Rows from block 6, named by matrix and row number. Each number is 50 + 12 x the weight over its row's rms, rounded and kept within 0 to 99. All counts start at 0. After the name is the row's rms in percent of the matrix's.
# conv: width-3 conv (model.blocks.6.conv.weight, 320x320x3), inputs 216-251, a 3 kernel for each
conv.255 062:34 37 38 54 43 36 65 58 67 54 61 54 61 61 55 26 26 42 62 57 52 37 28 46 63 40 47 65 57 57 66 55 46 53 53 40 51 58 63 48 50 56 59 68 65 58 64 53 64 57 56 59 50 53 83 59 43 47 52 45 54 51 47 37 54 61 45 44 58 59 57 61 48 42 40 41 42 51 49 50 47 27 22 28 30 47 48 52 41 41 44 57 55 31 43 45 57 53 31 42 47 45 54 42 51 49 44 33
conv.256 113:64 48 41 53 60 61 59 50 45 61 56 48 21 45 52 55 43 43 50 41 34 14 48 57 50 36 27 55 58 62 58 50 42 70 69 56 40 50 54 37 30 26 54 46 46 41 54 59 72 52 34 63 52 47 36 50 58 40 39 45 43 60 61 37 44 47 61 72 61 54 60 60 56 55 52 49 46 28 54 55 49 49 52 58 51 45 47 43 46 43 58 58 67 61 53 47 41 49 49 37 37 30 70 67 58 47 58 70
conv.257 102:62 61 54 50 58 62 56 55 54 47 48 46 53 55 61 61 62 56 37 32 39 52 46 49 50 46 40 63 70 74 57 52 47 38 38 39 81 79 81 42 51 54 45 43 46 59 63 61 37 49 52 51 55 46 49 59 68 50 54 59 25 22 17 41 47 47 51 44 36 46 46 46 61 58 59 99 99 94 39 46 58 48 47 51 58 55 59 56 49 43 40 41 44 77 63 52 46 47 42 51 49 42 60 51 44 51 47 49
conv.258 098:52 49 57 42 40 47 48 51 44 42 36 34 46 50 46 62 60 59 51 48 53 47 51 44 40 39 45 69 64 54 36 36 41 74 69 51 41 45 49 39 43 42 48 53 64 56 54 44 50 58 67 27 23 17 67 68 70 38 37 31 41 40 42 46 52 59 27 30 28 49 49 39 33 47 45 55 47 48 63 55 55 61 51 47 46 46 53 70 67 60 49 46 39 60 58 49 35 38 48 26 40 42 59 52 44 45 42 46
conv.259 094:66 50 41 72 59 62 44 37 30 49 39 30 32 45 51 64 48 35 60 45 27 45 54 75 46 36 25 65 49 43 59 64 80 61 55 47 38 45 55 50 32 20 33 46 51 52 63 66 55 41 40 58 45 37 50 62 71 51 38 26 35 41 47 49 49 56 44 54 70 64 55 53 49 55 58 65 68 78 50 50 55 60 54 66 63 66 61 52 46 41 42 39 36 68 62 46 55 50 42 77 80 83 59 55 39 60 51 54
conv.260 107:48 54 53 45 41 46 47 47 60 28 32 39 46 53 50 60 58 53 51 54 46 44 61 72 30 32 40 74 64 42 49 51 48 42 39 34 40 53 60 35 40 46 58 62 67 47 41 39 54 44 43 35 41 44 74 67 54 45 57 71 54 49 51 60 64 69 26 27 34 72 60 49 25 28 33 64 59 46 51 53 50 41 44 56 32 42 54 53 56 59 59 49 50 39 45 50 36 29 36 70 61 64 41 42 63 25 36 40
conv.261 091:36 42 47 39 23 17 73 70 67 48 55 49 43 46 43 31 32 41 37 40 42 52 43 47 44 47 54 47 51 57 68 62 46 61 69 69 49 54 49 33 40 42 15 34 46 46 47 46 59 58 66 45 41 55 42 47 58 52 59 54 42 32 30 47 62 72 45 43 40 29 36 41 51 63 60 52 42 22 47 50 48 48 41 35 61 55 52 51 48 43 48 43 41 42 44 46 55 52 54 40 45 51 48 39 40 46 52 58
conv.262 097:49 42 48 31 30 31 54 49 56 48 48 41 47 52 61 63 56 53 39 41 46 51 52 52 53 50 50 67 72 78 43 43 51 49 55 64 45 50 49 46 49 59 37 49 57 48 49 51 42 38 39 47 46 37 64 60 64 73 66 59 33 30 30 44 52 48 43 49 38 35 40 41 55 54 52 61 57 74 64 66 78 50 44 42 37 37 30 66 64 51 49 42 42 57 53 53 53 47 43 18 18 14 45 47 36 35 46 58
conv.263 089:36 45 54 40 47 55 54 51 66 44 49 54 49 33 22 58 52 51 32 35 44 94 62 78 22 49 47 49 42 52 47 42 34 42 49 39 31 39 46 34 30 47 54 53 62 46 44 52 50 53 53 28 35 42 67 60 54 25 32 41 69 70 75 58 68 63 50 47 48 19 21 29 58 43 50 28 47 64 70 52 45 26 46 45 39 39 50 43 50 47 65 54 41 38 57 72 44 47 38 31 35 28 30 41 48 53 43 50
conv.264 107:31 33 31 64 60 58 65 64 57 37 37 38 40 52 52 47 47 46 49 33 36 38 47 58 49 52 52 26 39 49 43 45 43 49 52 52 70 69 65 39 47 51 44 47 50 51 57 56 47 39 37 58 53 62 53 45 47 43 37 32 47 43 62 50 46 47 72 71 73 52 49 44 24 41 47 62 69 77 37 40 35 68 65 63 56 59 66 54 60 59 51 46 56 57 59 56 61 63 82 74 70 70 69 71 69 40 50 55
conv.265 146:54 53 60 56 56 52 60 53 58 51 48 58 73 60 50 50 48 46 45 50 55 42 53 38 63 68 74 62 50 42 37 49 56 43 44 31 57 47 36 31 36 46 62 46 37 79 61 40 46 51 48 57 59 56 49 43 33 37 34 31 51 47 51 49 60 71 73 54 43 54 48 43 45 37 36 33 46 65 44 49 50 64 54 50 59 49 49 62 59 61 60 57 51 45 45 47 41 37 42 56 50 28 70 60 58 31 35 36
conv.266 104:32 37 34 44 46 50 38 42 48 53 58 71 53 49 35 46 32 24 43 44 48 68 64 65 45 45 46 38 36 42 44 54 59 26 32 33 51 59 61 42 41 44 72 54 51 43 50 61 52 61 54 62 54 53 50 55 56 39 41 46 51 51 46 63 58 61 54 52 55 46 44 39 45 42 40 40 44 59 54 50 44 36 45 61 67 49 45 20 32 36 45 46 52 46 42 57 36 42 54 40 46 48 50 36 43 59 60 45
conv.267 094:58 57 54 48 42 44 64 63 56 44 47 52 55 50 54 46 47 57 68 71 63 42 64 52 51 55 65 39 43 45 68 71 67 26 33 33 27 47 52 35 41 51 58 61 59 43 41 36 41 46 46 37 45 38 49 53 58 11 18 19 37 29 27 45 39 49 64 52 48 38 32 33 54 49 52 27 35 31 58 63 56 60 56 50 52 48 40 50 47 49 48 46 55 83 75 71 45 47 61 47 62 73 34 40 46 41 52 63
conv.268 098:25 36 36 25 37 40 58 57 54 66 66 74 56 54 50 53 57 44 49 48 54 67 51 43 42 52 58 75 65 64 52 52 55 48 51 47 21 27 28 56 47 58 60 51 51 47 45 48 52 49 55 50 47 48 50 54 54 07 13 25 47 49 59 57 64 59 51 51 46 60 57 52 67 50 45 67 73 68 46 42 49 36 43 49 57 49 53 40 44 47 38 41 40 64 60 66 43 36 39 50 50 55 76 57 51 53 48 58
conv.269 095:70 66 68 58 54 49 43 45 40 57 55 52 52 45 44 62 65 65 57 59 70 34 32 31 53 51 58 53 52 57 66 56 54 49 43 37 64 50 48 50 39 26 50 46 35 40 41 49 39 43 43 56 58 50 36 43 49 35 30 36 68 56 44 37 32 30 35 34 33 40 37 40 50 40 31 67 68 80 46 54 50 68 60 53 44 44 45 62 57 60 48 58 60 49 52 59 42 50 51 44 47 47 60 58 48 47 40 39
conv.270 095:33 44 42 46 43 44 45 55 57 38 36 37 31 38 50 54 56 58 43 46 43 33 34 39 47 46 44 35 42 48 55 56 59 59 48 45 44 48 55 50 46 39 28 22 18 38 41 52 53 53 52 42 34 28 43 54 68 35 37 49 56 55 54 62 55 51 17 27 37 34 33 40 45 47 56 53 48 42 44 46 44 50 52 48 43 41 35 56 59 57 39 41 34 51 42 42 41 44 51 56 53 59 50 45 47 55 50 63
conv.271 103:44 41 39 48 42 41 53 54 50 32 38 41 55 57 53 62 51 38 52 53 52 52 48 45 68 54 55 46 43 48 47 52 64 40 35 36 55 58 61 63 57 59 39 40 50 45 39 46 44 36 32 66 61 65 32 31 35 52 51 43 32 29 30 70 65 68 37 39 46 43 46 41 67 65 64 64 56 44 56 59 69 69 65 62 69 65 61 29 41 46 48 43 43 59 60 67 41 40 41 73 58 56 37 40 51 31 30 38
conv.272 100:37 42 46 27 34 49 59 55 49 52 55 46 61 48 30 38 33 31 35 41 42 69 70 59 49 55 52 53 53 49 60 58 58 24 30 34 41 46 48 48 48 56 47 44 56 58 49 44 63 69 72 34 33 29 26 35 43 36 38 57 52 51 56 51 45 52 60 54 45 43 43 42 66 57 56 53 58 57 37 43 42 53 57 53 55 49 61 54 54 57 87 63 51 60 51 59 66 63 70 44 48 39 50 55 68 73 62 70
conv.273 103:45 51 60 53 55 51 41 50 48 55 57 46 48 29 13 69 61 56 68 65 52 68 56 58 35 38 37 84 61 57 66 60 50 68 59 50 56 46 42 43 47 56 70 62 75 29 31 36 43 44 34 42 42 44 66 68 75 46 44 58 70 57 61 59 57 65 68 69 62 48 52 51 58 51 45 50 40 22 39 39 31 29 42 38 44 47 61 52 56 50 63 54 47 52 49 41 63 59 60 55 64 62 50 55 65 36 44 73
conv.274 096:51 55 48 59 62 55 54 62 59 26 37 33 29 42 54 39 42 50 68 65 62 41 36 30 56 54 50 45 55 46 31 38 40 51 41 44 50 50 58 54 59 56 60 55 55 16 45 43 00 00 00 59 54 52 68 70 72 44 50 50 54 50 49 69 62 63 50 55 58 50 40 43 33 32 30 61 59 48 47 52 54 62 57 49 62 66 57 41 49 53 47 47 52 36 40 38 62 59 59 41 50 53 40 44 54 19 32 29
conv.275 106:30 30 37 54 60 60 49 52 59 50 49 49 54 49 43 59 52 46 60 63 51 53 57 65 53 48 42 71 62 63 30 42 49 46 38 39 57 50 52 31 30 36 45 41 48 56 51 48 44 53 59 35 39 48 44 44 47 27 30 34 29 40 41 53 56 64 35 38 35 56 53 54 32 31 41 38 56 71 46 41 40 28 44 62 66 62 52 43 44 48 70 57 58 64 59 76 45 38 40 71 74 77 57 59 62 57 54 47
conv.276 077:55 43 40 71 68 66 40 43 41 55 49 34 45 53 64 62 52 52 58 56 60 43 41 33 42 43 47 46 45 43 64 61 59 51 49 47 55 42 43 67 60 57 55 71 58 55 47 33 44 37 39 59 60 58 48 52 48 45 46 40 56 61 55 50 59 60 62 52 44 48 49 47 44 62 67 42 56 72 28 23 20 55 54 43 68 72 67 51 44 47 54 61 69 41 36 17 65 64 57 60 63 58 70 61 51 37 41 41
conv.277 094:54 56 56 41 48 59 60 55 63 38 44 59 18 40 43 40 38 41 36 42 40 65 55 48 43 41 50 40 50 52 34 40 44 60 62 69 40 44 36 49 53 63 69 64 72 45 44 46 39 45 49 26 44 48 65 55 33 55 40 37 45 38 30 58 62 60 47 58 54 58 54 57 41 42 44 16 39 48 31 34 38 19 17 26 43 47 51 44 39 37 60 61 54 45 56 75 65 62 62 59 56 43 43 51 60 58 54 45
conv.278 100:45 58 61 66 70 54 47 45 34 52 49 50 53 52 48 57 58 53 46 42 35 58 49 50 60 57 48 57 55 46 53 50 44 37 40 45 46 39 35 24 35 40 39 40 50 63 56 56 58 51 51 43 45 52 53 51 49 34 41 47 53 54 60 42 41 48 58 52 51 53 46 36 42 45 50 44 41 30 74 67 63 41 49 51 54 50 48 58 53 52 99 91 83 44 37 34 64 64 60 65 53 53 70 60 57 47 58 49
conv.279 097:38 47 59 46 51 62 48 54 55 50 47 46 45 42 37 52 61 66 28 40 48 53 56 54 49 55 55 53 48 53 45 46 60 46 52 58 36 42 50 44 40 46 64 65 72 56 65 67 35 42 39 69 61 48 36 34 24 58 56 55 63 64 62 52 55 63 90 77 71 34 36 38 45 50 56 05 12 33 52 43 39 36 42 47 35 37 32 50 51 50 57 48 46 55 59 59 53 55 58 23 27 37 79 74 81 31 38 38
conv.280 102:43 47 53 54 46 46 35 37 35 42 47 43 57 52 44 55 66 64 48 56 55 71 66 72 65 57 52 69 59 43 49 49 49 38 39 41 54 66 78 35 42 46 46 41 47 60 46 57 58 63 61 48 48 44 59 46 45 34 39 44 51 53 58 46 42 35 59 58 64 37 33 30 54 47 40 56 52 38 52 48 39 52 48 46 62 60 64 55 54 49 39 49 51 54 51 53 50 44 47 04 20 13 63 67 72 53 52 53
conv.281 108:41 52 53 51 54 51 51 55 58 47 48 55 50 31 15 48 45 47 41 50 60 60 63 90 42 56 51 51 47 44 37 31 35 36 47 57 35 35 34 48 43 36 68 61 60 39 40 43 60 50 48 44 55 60 61 62 67 27 39 53 61 47 49 59 67 63 35 32 38 67 65 65 53 43 37 60 55 44 54 50 50 43 40 31 35 40 45 55 61 54 38 42 48 21 32 30 40 46 55 48 56 60 36 47 50 54 56 56
conv.282 126:54 50 50 44 44 44 51 49 41 34 37 38 53 50 42 57 50 40 48 53 60 37 38 37 42 51 56 48 48 52 50 56 60 68 69 50 43 42 43 47 50 48 70 72 69 62 47 31 54 48 51 66 55 51 32 55 66 27 48 64 41 46 48 64 53 47 30 34 35 62 61 59 42 46 47 53 52 47 39 35 31 48 50 52 49 45 42 55 52 46 00 03 17 67 53 42 05 30 39 34 47 55 25 26 16 32 49 53
conv.283 088:54 58 59 57 51 54 41 41 43 71 64 60 43 45 45 54 54 53 51 49 48 79 71 83 49 42 35 37 39 36 21 21 39 37 34 31 34 43 34 49 43 41 56 47 57 39 40 44 70 67 62 58 55 54 42 31 36 57 64 68 72 70 64 50 41 55 53 44 45 54 55 47 35 37 45 47 39 39 48 47 52 40 37 36 65 52 53 54 57 60 46 60 76 78 73 80 51 60 69 54 50 51 60 65 66 57 61 56
conv.284 104:58 50 55 40 39 42 41 30 29 63 45 41 43 59 70 55 51 41 55 45 44 81 60 48 45 42 37 53 54 60 57 58 52 35 37 35 38 46 39 28 31 29 36 41 50 57 46 43 63 65 63 39 40 53 54 52 49 48 38 38 38 41 45 42 43 48 31 47 50 40 48 44 44 43 50 41 35 15 60 51 47 43 37 33 44 47 57 51 56 60 55 49 50 55 45 46 41 37 32 68 70 59 43 44 39 59 59 56
conv.285 117:40 45 53 59 64 58 48 44 57 73 68 66 76 57 49 69 58 57 51 52 50 65 72 58 32 40 54 61 69 72 35 42 48 62 54 49 47 49 54 37 34 30 53 54 67 61 55 41 58 57 56 40 38 33 34 41 55 12 11 23 68 66 67 35 31 37 60 63 64 65 53 46 77 63 67 43 49 53 55 50 49 40 52 69 74 68 59 65 69 68 60 56 47 90 80 81 41 38 33 30 33 37 46 43 51 57 46 38