Weights of a small multi-label audio tagger: arch tdnn, 62.9 epochs.
Rows from block 3, named by matrix and row number. Each number is 128 + 24 x the weight over its row's rms, rounded and kept within 0 to 255. All counts start at 0. After the name is the row's rms in percent of the matrix's.
# conv: pointwise conv (model.blocks.3.conv.weight, 320x320x1), inputs 160-239
conv.79 113 [145 158 123 143 116 162 164 137 106 138  93 145 125 150 137 133 110 157 144 131 136 159 128 145 122 133 186  84 162 121 141 114 108  82 132 129 123  58 101 110 118 128 147 117 140 142 127 128 160 134 118 104 123 105 126 117 101 131 149 142 148  46 159 100 124 147 130 105 115 125 162 150 104 116 179 155 105 113 107 115]
conv.80 078 [171 194  89 103 160 178 156 134 124 123 132 169 141 143 172 172 125 169 112 145 159 104 128 128 117 129 156 138 124 137 112 135 110 114 139 130 137 156 122 117 167 126 146 113 173 121 105 134 117 172 149 146 137 132 121 140 100 142 127 142 171 156 112 160 139  92 131 130 132 124 109 129 155 140 110 101 150 141 172 139]
conv.81 079 [142 135 114 148  95 138 144 129 108 139 153 139  72 157 130 151 157 108 136 134 125 103 134 122 140 130 101 138  92 154 144  62 115 115 123 159  77 122 131 132 129 112 130 122 198 125 138 158 121 104 133 109  89 130 134 113 114 148 147 149 116  85 170 120 150 110 112 130 179 142  89 108 103 143 150 109 139 161 135 162]
conv.82 098 [142 122  88 125 173 120 143 113 165 147 106 162 162  64 160 126  94 119 112  80 148 117 160 134 109 125 121 112  75 144 189 115  94 127 164 134 125 139 125 134 129 104 137  75 139 144 136  99 142 125 124 111 150  90  86 129 183 159 139 154 148 125 134 185 135 112  66 122 112 106 160 134 131 123 156 140 130 142  62 156]
conv.83 102 [128 119  73 111 111 138 126 109  88 142 156 103 104 116 125 151 121  94 120 139 147 130 107 115 124 152 185  56 166 104 116 169 127  84  96 103 170  67 107  80 123  84 133 163 106 128 109 120 166 117  95  84 138 137 136 119 128 156 152 134 133 145 100 188 130 121 130 115 107 136 129  97 118 125 166 144 114 118 131 119]
conv.84 102 [165  87 178 102 115  79 131 112 119 133 102 139 142  80 102 107 117 124 105 119 125 101 160 124 125 160 124 133 137 156  56 160 133 157 128 119 188 124 138 135 128 132 109 124 106 143 103 133 122 122 129 146 138 143 134 141 124 143  99  90  93 146  91 115  85 151 169 106 110 166 123 163 118 128 154 124 133 102 127 142]
conv.85 105 [136 131  81 136 153 130 123 140 148 140 130 112  95  64 108  92 164 123 131 182 106 134  87  91 104 116 134 134  95 116  98  95 153 143 149 154 111 102  81 107 131 119 113 124 134 157 141 100  88  83 139 160 103 178 136 109 150 140 131 139 126 117 157 129 126  95 126 181 128 148  95 150 115 145 137  81 159  98 102 123]
conv.86 102 [103 100 158 140 113 121 173 129 120 119  80 136 105 110  64 138 146 122 142 111 130  90 124 119 107 121 111  68 141 122 161 114 126 125 150 130 106 160 132 106 132 108 116  74 131 148 106 149 123 117 168 152 132 128 137 100 143 154 116 145 116 111 135  93 171 103 138 105  76 136 135 125 184  99 123 124 153 124  97 164]
conv.87 101 [151 146 167 144 118 143 123 184 135  98 143 137 129  99  94 127 121 158 160 172 169 135 142 100 122 113 142 173 100  89 187 137 149 110 152 157 150 150 119 124 154 131 105 136 108 116 120 131 147 100 142 127  65 151 151 163  79 104 121  84 100 132 131 159 138 140 123 154 123 137  98 151 142 154 140  93 169  93 115 123]
conv.88 109 [ 79 106  98 152 157 135 136 137 163  98 157  98 128 141 166 108 137 100 169 127 157 134 102  94  82 110 116 114 129 123 107 125 116 144 128 141 174 117 131 110 141 158 121 147 148  75 103 129 126 120 114 133 170 125 161  85 140 117 138 120 122 129 107 164 131 115  76 119 103 139 123 121 122 151 138 132  84 128 110 146]
conv.89 109 [ 83 105 115  86 126 124 135 126 171 135  72 118 127 150  97 143 117  95 128 164  72 127 128 119 131 151  94 121 177  90 151 133 168 144 126  92 133 117 146 110 160 103 116  99 142 112 125 120 136 132 109 169 121 153 175 121 144 152 106 124 149 145 121  90 170 146 149 114 128 106 187 114 144 121 131 141  91 106 191 131]
conv.90 088 [123 127  95 136  96 140 116 158 147 133 159 169 177 118 133 118  92 114 139 151 106 135 175 120 128 134 129 119 129 192 152 118 132  85 119 119 101 134 105 139 153 125 158 103 130 140 112 114 142 114 104 133 100 124 128 144 132 142 129 139  90 124 139 134 107 121 146 114 112 172 124 115 111 124 109 130  95 148 141 111]
conv.91 091 [138 131  93 116  73 132 158 122 156 148 113 151 143 115 115 103 133 141 104 106 177 122 103 148 112 142 161  88 134 106 112 117 140 125  66 122 142 106 110 109 128 110 146 127 191 127 169 126 153 117 152 127 142 127 150 139 154 151 110 101 159  96  99  87 139 103 146 157 118 143 113 125 108 137 114 121 134 123  94  74]
conv.92 073 [114  95  80 147 118 155 127 118  95 121 151 131 129 170 140 137 110  88 119 151 148 131 117 126 124 155 147 148 120 148 157 156 168 161 149 134 148 118 144 136 115 140  98 178 127 109 162 118 138 117 135 117 122 145 148 147 102 185 135 144 153 114 137 141 168 142 133 124 124 155 132 109 157 151 105 157 143 137 109 130]
conv.93 115 [108 112 154 149 132 149 144  76 120 150 132 137 160 131 139  90 140  93 146 157 114  92 156 128 146 138 129 115 139 105 103 113 116 122 117 104 135 130 143 132 122 150 110 117 140 110  71 101  81 168 118 123 110 106 121 156 130 107 138 128 117 155 129 151 134 106 113  90 113 129 121 131 152 125 146  93 143 106 118 124]
conv.94 116 [105 147 127 124 133 120 123  98 154 144 133 147 140  88 114 124 124 123  88 149  83 150 128 130 151 142 121  88 129 146 154 124  81 105 124 148 133 131 113 133  96 181 114 135  90 121 118  89  95 118  73 132 135 150 105 146 102 120 160 103 120 162 114 159 142 131 121 132 138 116 136 124 116 115 113 153 163 160  84 169]
conv.95 080 [111  59 144 151 112 123 156 186 117 119 119 149 111 114  62 173 102 135 126 101 141  93 151 143 101 142 172 124 116 115 131 115 128 168 107 124 102 167 119 119 111 126 135 131 126 143  92 158 143 115 120 124 104 156 130  90 111 113 113 109 137 108 150  83 163 126 147 128 145 134 146 126 131 133 174 125 128 134 132  76]
conv.96 106 [126 131 195 122 135 119 130 145 170 163 117 153  82  98 150 115 147 108 155 102 114 154 106 194 118 153 148 166 142 133 161 100 131 166 144 145 117  92 127 126 123 129 130 143 156 149 111  88  64  86 186 153 123 121 110 131  53 126 144 109 122 129 110 126 112 151 160 137 119 117 144 149 108 111 132 140 105 109 110 133]
conv.97 103 [154 131 192 125 103  81 117 120 125 154 109 127 129 121 151 151 119 118 139 135 160 139  95 138 150 121 111 126 104 110 171 137 123 156  96 172 134 121  96 148 101 126 121 126 132 107 115 146 176 146 132 141 147 141 120 157 128 128 130 150 172 154 152 129 167 154 143 175 113 113 123 134 141 155 129 113 140 101 151 132]
conv.98 095 [156  89  86 128 132 134 109 143 153 117 151 135 110 138  75 125 168 120 133 125 108 124 129 185 129 104 152 148 130  95 119 129 128 135 116 118 144 134 105  87 139  89 191 150 167 128 120 140 162 126  91 160 111 125  88 143 166 111 111 142 154 126 149 108 132 114 118 127 133 204 147 136 131  87 101 147 100 139 239 176]
conv.99 096 [113 100 146 137 151 105 108 129 142  96  94 119 101 114 130 163 134 116 100 142 121 102 167 119 142 124 114 126 150 124 110 129 140 133  98 106 120 118 127 173 127 146 116 176 100 108 121 125  78 143 134 150 128 144 130 119 148 113 111 117 115 140 122 103  88 125 147 150 105  77  74 123 103  84 125 145 156 141 119 131]
conv.100 101 [139 160 118 131 137 116  88 172 142 118 120 127 121 169 129 132 110 131 146 131 133  97 130 126 134 115 122 129  94 102 108 163 144 137 136 133 132  95 120 128  94 108 122 124 158 133 150 154 177 153 144 105 157 155  93 107 119 109 182 155 150 139 138 151 153 123 133 112 125 134 126 108 169 105 110 156 157 116 149 163]
conv.101 112 [185 120 100 119 132 121 117 133  74 154 171 112 128 126 148  88 105 116  92 157 148 106 178 153 160 156 154 121 104  22 118 106 123 113 129 125  96 176 104 115  90 112 147 124 114 125 136 141 130 159 176 114 108 113 140 160 114 110 111 175 130 104 142  78 126 157 129 143 107 122  96 115  93 132 150 135 135 153 166  91]
conv.102 093 [108 163  59 138  95 116 114 101 115 151  79 147 148 146 112 152 160 122 106 180 137 119  94 117 126 154 134 120 105 184 133  99 100 111 123 132 116 138 135 148 118 157 130 165 138 131  95 145 142 118 158 158 125 104  95 159 108 162 115 136 122 142 133 134 108 103 154 147 147 130 136 148 142 130 138 124 122 122 116 161]
conv.103 108 [141 118 106  92 130 124 111 161 189  95 190 142 111 126 126 159 109 121 112 123 105 130  89 125 155 128 122 201 171  68 113 113  95 121 151 134 127 133 138 118 115 151 140 157 121 120 134 111 179 151 102 137 137 148 122 104 130 113 156 177  98 159 117 103 155  81 140 170 116 132 118 100 132 135 154 129 126 113 114  77]
conv.104 107 [111 124  82 108  92 136 132 143 105 149 119 153 163 133 139 130 110 151 100 160  95 155  67 117 113 125 115 142 113 112 107 142 109 112 139 140 166 123  96 167 124 137 121 138 120 113 131 127 123  86 108 111 132 176 180 140 171 133 132 109 114 176 177 104 137 126 125 110  87 115 138 133 136 135 143 133 136 137 168 165]
conv.105 106 [129 133 154  84 153 122 161  88  99 101  46  80  97 111 154 142 107 144 104 152 126 114 116 154 132 113 116 109  92 113 164 132 123 116 137 136 162  99 146 127 150 115  96  57 156 135 103 108 149 161 144 130 168 160 114 121 120 175 152 164 150 112 169  79 145 124 129 123 161 103 159 138 162 151 146 147 137 126 123 151]
conv.106 088 [127  98 117  98 147 139 174 142 135  44 130  86 100 164 128  98 115 125 113 157 150 170 114 167 151 132  97 134 125 165 174 139  90 124 160  89  79 122 115 146  92 139 117 144 108 164 138 108 128 108 113 120 113 121 117 128  95 139 140 142 129 106 134 108 131 129 166  90 134 136 159 148 114 165 167 147 143  90 129 131]
conv.107 093 [143 146 154 133 111  99 156 156 164 109 144 157 141 147 194  89 142 139 128 128 140 106 137 152 135 116 145 143 125 111 153 108 138 158 142 151 108 138  97 146 117 109 128  98 152 132 108 141 129 121  89 115 141 126 173  90 117 103 100 188 125 161 117 125 103 107 110  97 147 152 138 156 142 162 131 172  95 136 152 111]
conv.108 127 [115  98 155 135 100 169 125 149  94 135 141 146 101 162 140 120 153 120 121 142 115 150  78 171 151 140 101 140 155 145 116 140 140 148 118 143 133  94 118 170 132 145 104 126 160 116 108 142 113 145 116 115 119 125 137 137 153 154 119 103 132 174 127 150 117  87 136 158 168 144  93 114 146 144 138 134 136 132  60 175]
conv.109 081 [100 126 120 117 130 100 129 129 147 106 154  58 109 145 118 109 130 146 117 126 137 151 111  77 107 148 128 145  93 123 152 141 114 120 125 135 115 129 144 115 156  87 149  59 130 125 111 148 110 116 194 105 129 103 104 172 137 124 132  86 111 130 154 103  99 130 123 160 128 135 117 186 144 118 149 123 133 130 172 159]
conv.110 106 [148 157 133 116 134 156 123 145 182 123 131 162 109 104 150 117 105 130 161  89 119  90 159 123 158 143 136 141 141  76 128 144 158 100 113 107  99 184 151  98 118 132 153 100 140  85 141  96 135 118 125 107 143 126 123 113 137 175 105 168  83 121 153 170 122 125 159 123 149 106 132 113 116 138 113 118  96 105 135 136]
conv.111 097 [136  94  82 112 130 133 112 101 136 130  96 120  96 106 158 158 115 111 149 133  90 167  66 139 106  87 125 126 133 105 130  79 106 107  93 114 152  94 115 121 102 114 111 102 129 129 133  97 102 173 138 155 152 109 142 114 148 105 110 119  89 104 111 145 130 120 125 107 126 158 162 106 144 111 137 108  66  90 189 140]
conv.112 111 [148 148 157 121 105 100 156 141 123 111  77 115 110 117 181 171 149 127 123 130 107 102 163 168 110 110 157 143 146 117 116 127  95  95 192  92 159 124 107 152 103 134  81 146 126 177 135 137 147 142 132 157 136 127 172 123 142 112 158  98 144 126 184 130 165  96 139  83 116 148 127 138 108 107 142 138 134 124 133 151]
conv.113 108 [153  82 157 111 119 138 139 147 160 104 136  99 154 154 151 146 146 131 140 148  85 189 121  85  90 123 125  82 115 103  94  85 128 114 154 128 136 142 145 142 125 117  93 114 146 123 116 121 135 133 144 128 101 147 154 145 106 136 116 118 119 134  97  98 152  95 160 123 126 152 125 110 138 136 145 118 105 110 155 103]
conv.114 089 [152 137 118 124 140 160  93 151 134 138 113 175 114 113 113 151 136 108 135 133 126 111  88 157 155 148 104  96 131 150  97 137 121 155 146 155 137 124 154 115 123 130 131 128 134 144 139 144 121 114 116  96 142  74 128 129  91 145 105 138  73  99 131  98 197  99 157 129 149 129 176 185 137 147 123 122 152 101 102 131]
conv.115 104 [122 145 122 135 145 116 139 102 121 146  96 103 112 147 175 122 181 127 166  63 106  94 134 123 124  47 146 112  70 119 130 120 131 133 151 114 110  92 117 132 128 101 146 143 140 115 103 106 168 143 157 168 138 160  86 151 106 142 153 124 108 141 124 131 138 144 115 153 114  98 137 100 106  92 184  89 102 103 106 150]
conv.116 104 [122 135 121 113 130 136  98 111 125 118 110 150 114 141 112 148 139 119 117  80 187 109 144 127 126 119 118 121 160 148 162 146 155 142 122 147 133 113 145 161 148 127 137 142 145 162 137 117 179  95 127  97 134  82 156 120 142 131 112 134 143 117 120 142 119 119 119  88 121 170 137 141 123 138 140 144 132 111 107 165]
conv.117 105 [124 160 134 129 139 115 128 133 169 176  98 128 116 125 107 123 116 100 122 107 143 133 147 123 163  99 131 104 117  96 161 161 118 115  97 109 104 135  93 113 126 107 170 111 115 121 111 143 136 179 198 138 125 143 104 124 132  96 166  90 149 163 131 140 111 127  90 142 119  77 137 148 133 109 103  97 106 115 139 182]
conv.118 090 [149 104 155 134 105 113 118 139 151 155 111 175 140 145 110 156 127 159 138  81 121 112 111 154 123 120 129  46 129 133 108 112 125 156 132 148 127 165 118 122  96 128 132 113 132 135 114 125 158 136 139 115 117 104 127 161 142 136 111 129 152 131 166 121 116 101 120 137  74  77 122 162  79 137 137  99 105 101 131 202]
conv.119 103 [147 150 119 140 139 156 139 143 105 115 101 151  98 134 163 126  89 178 109 130 137 112 108 121 138 164 100  92 116 140 167  94 155 133 136 127 132  90 133 135 126 132 140 102  87 106 102 148 124 114 146 157 139 146 134 113 145 137 101  93 137 118 146 123 148 118 155 147 106  85 137 133 132 140 115 118 126 137 111 121]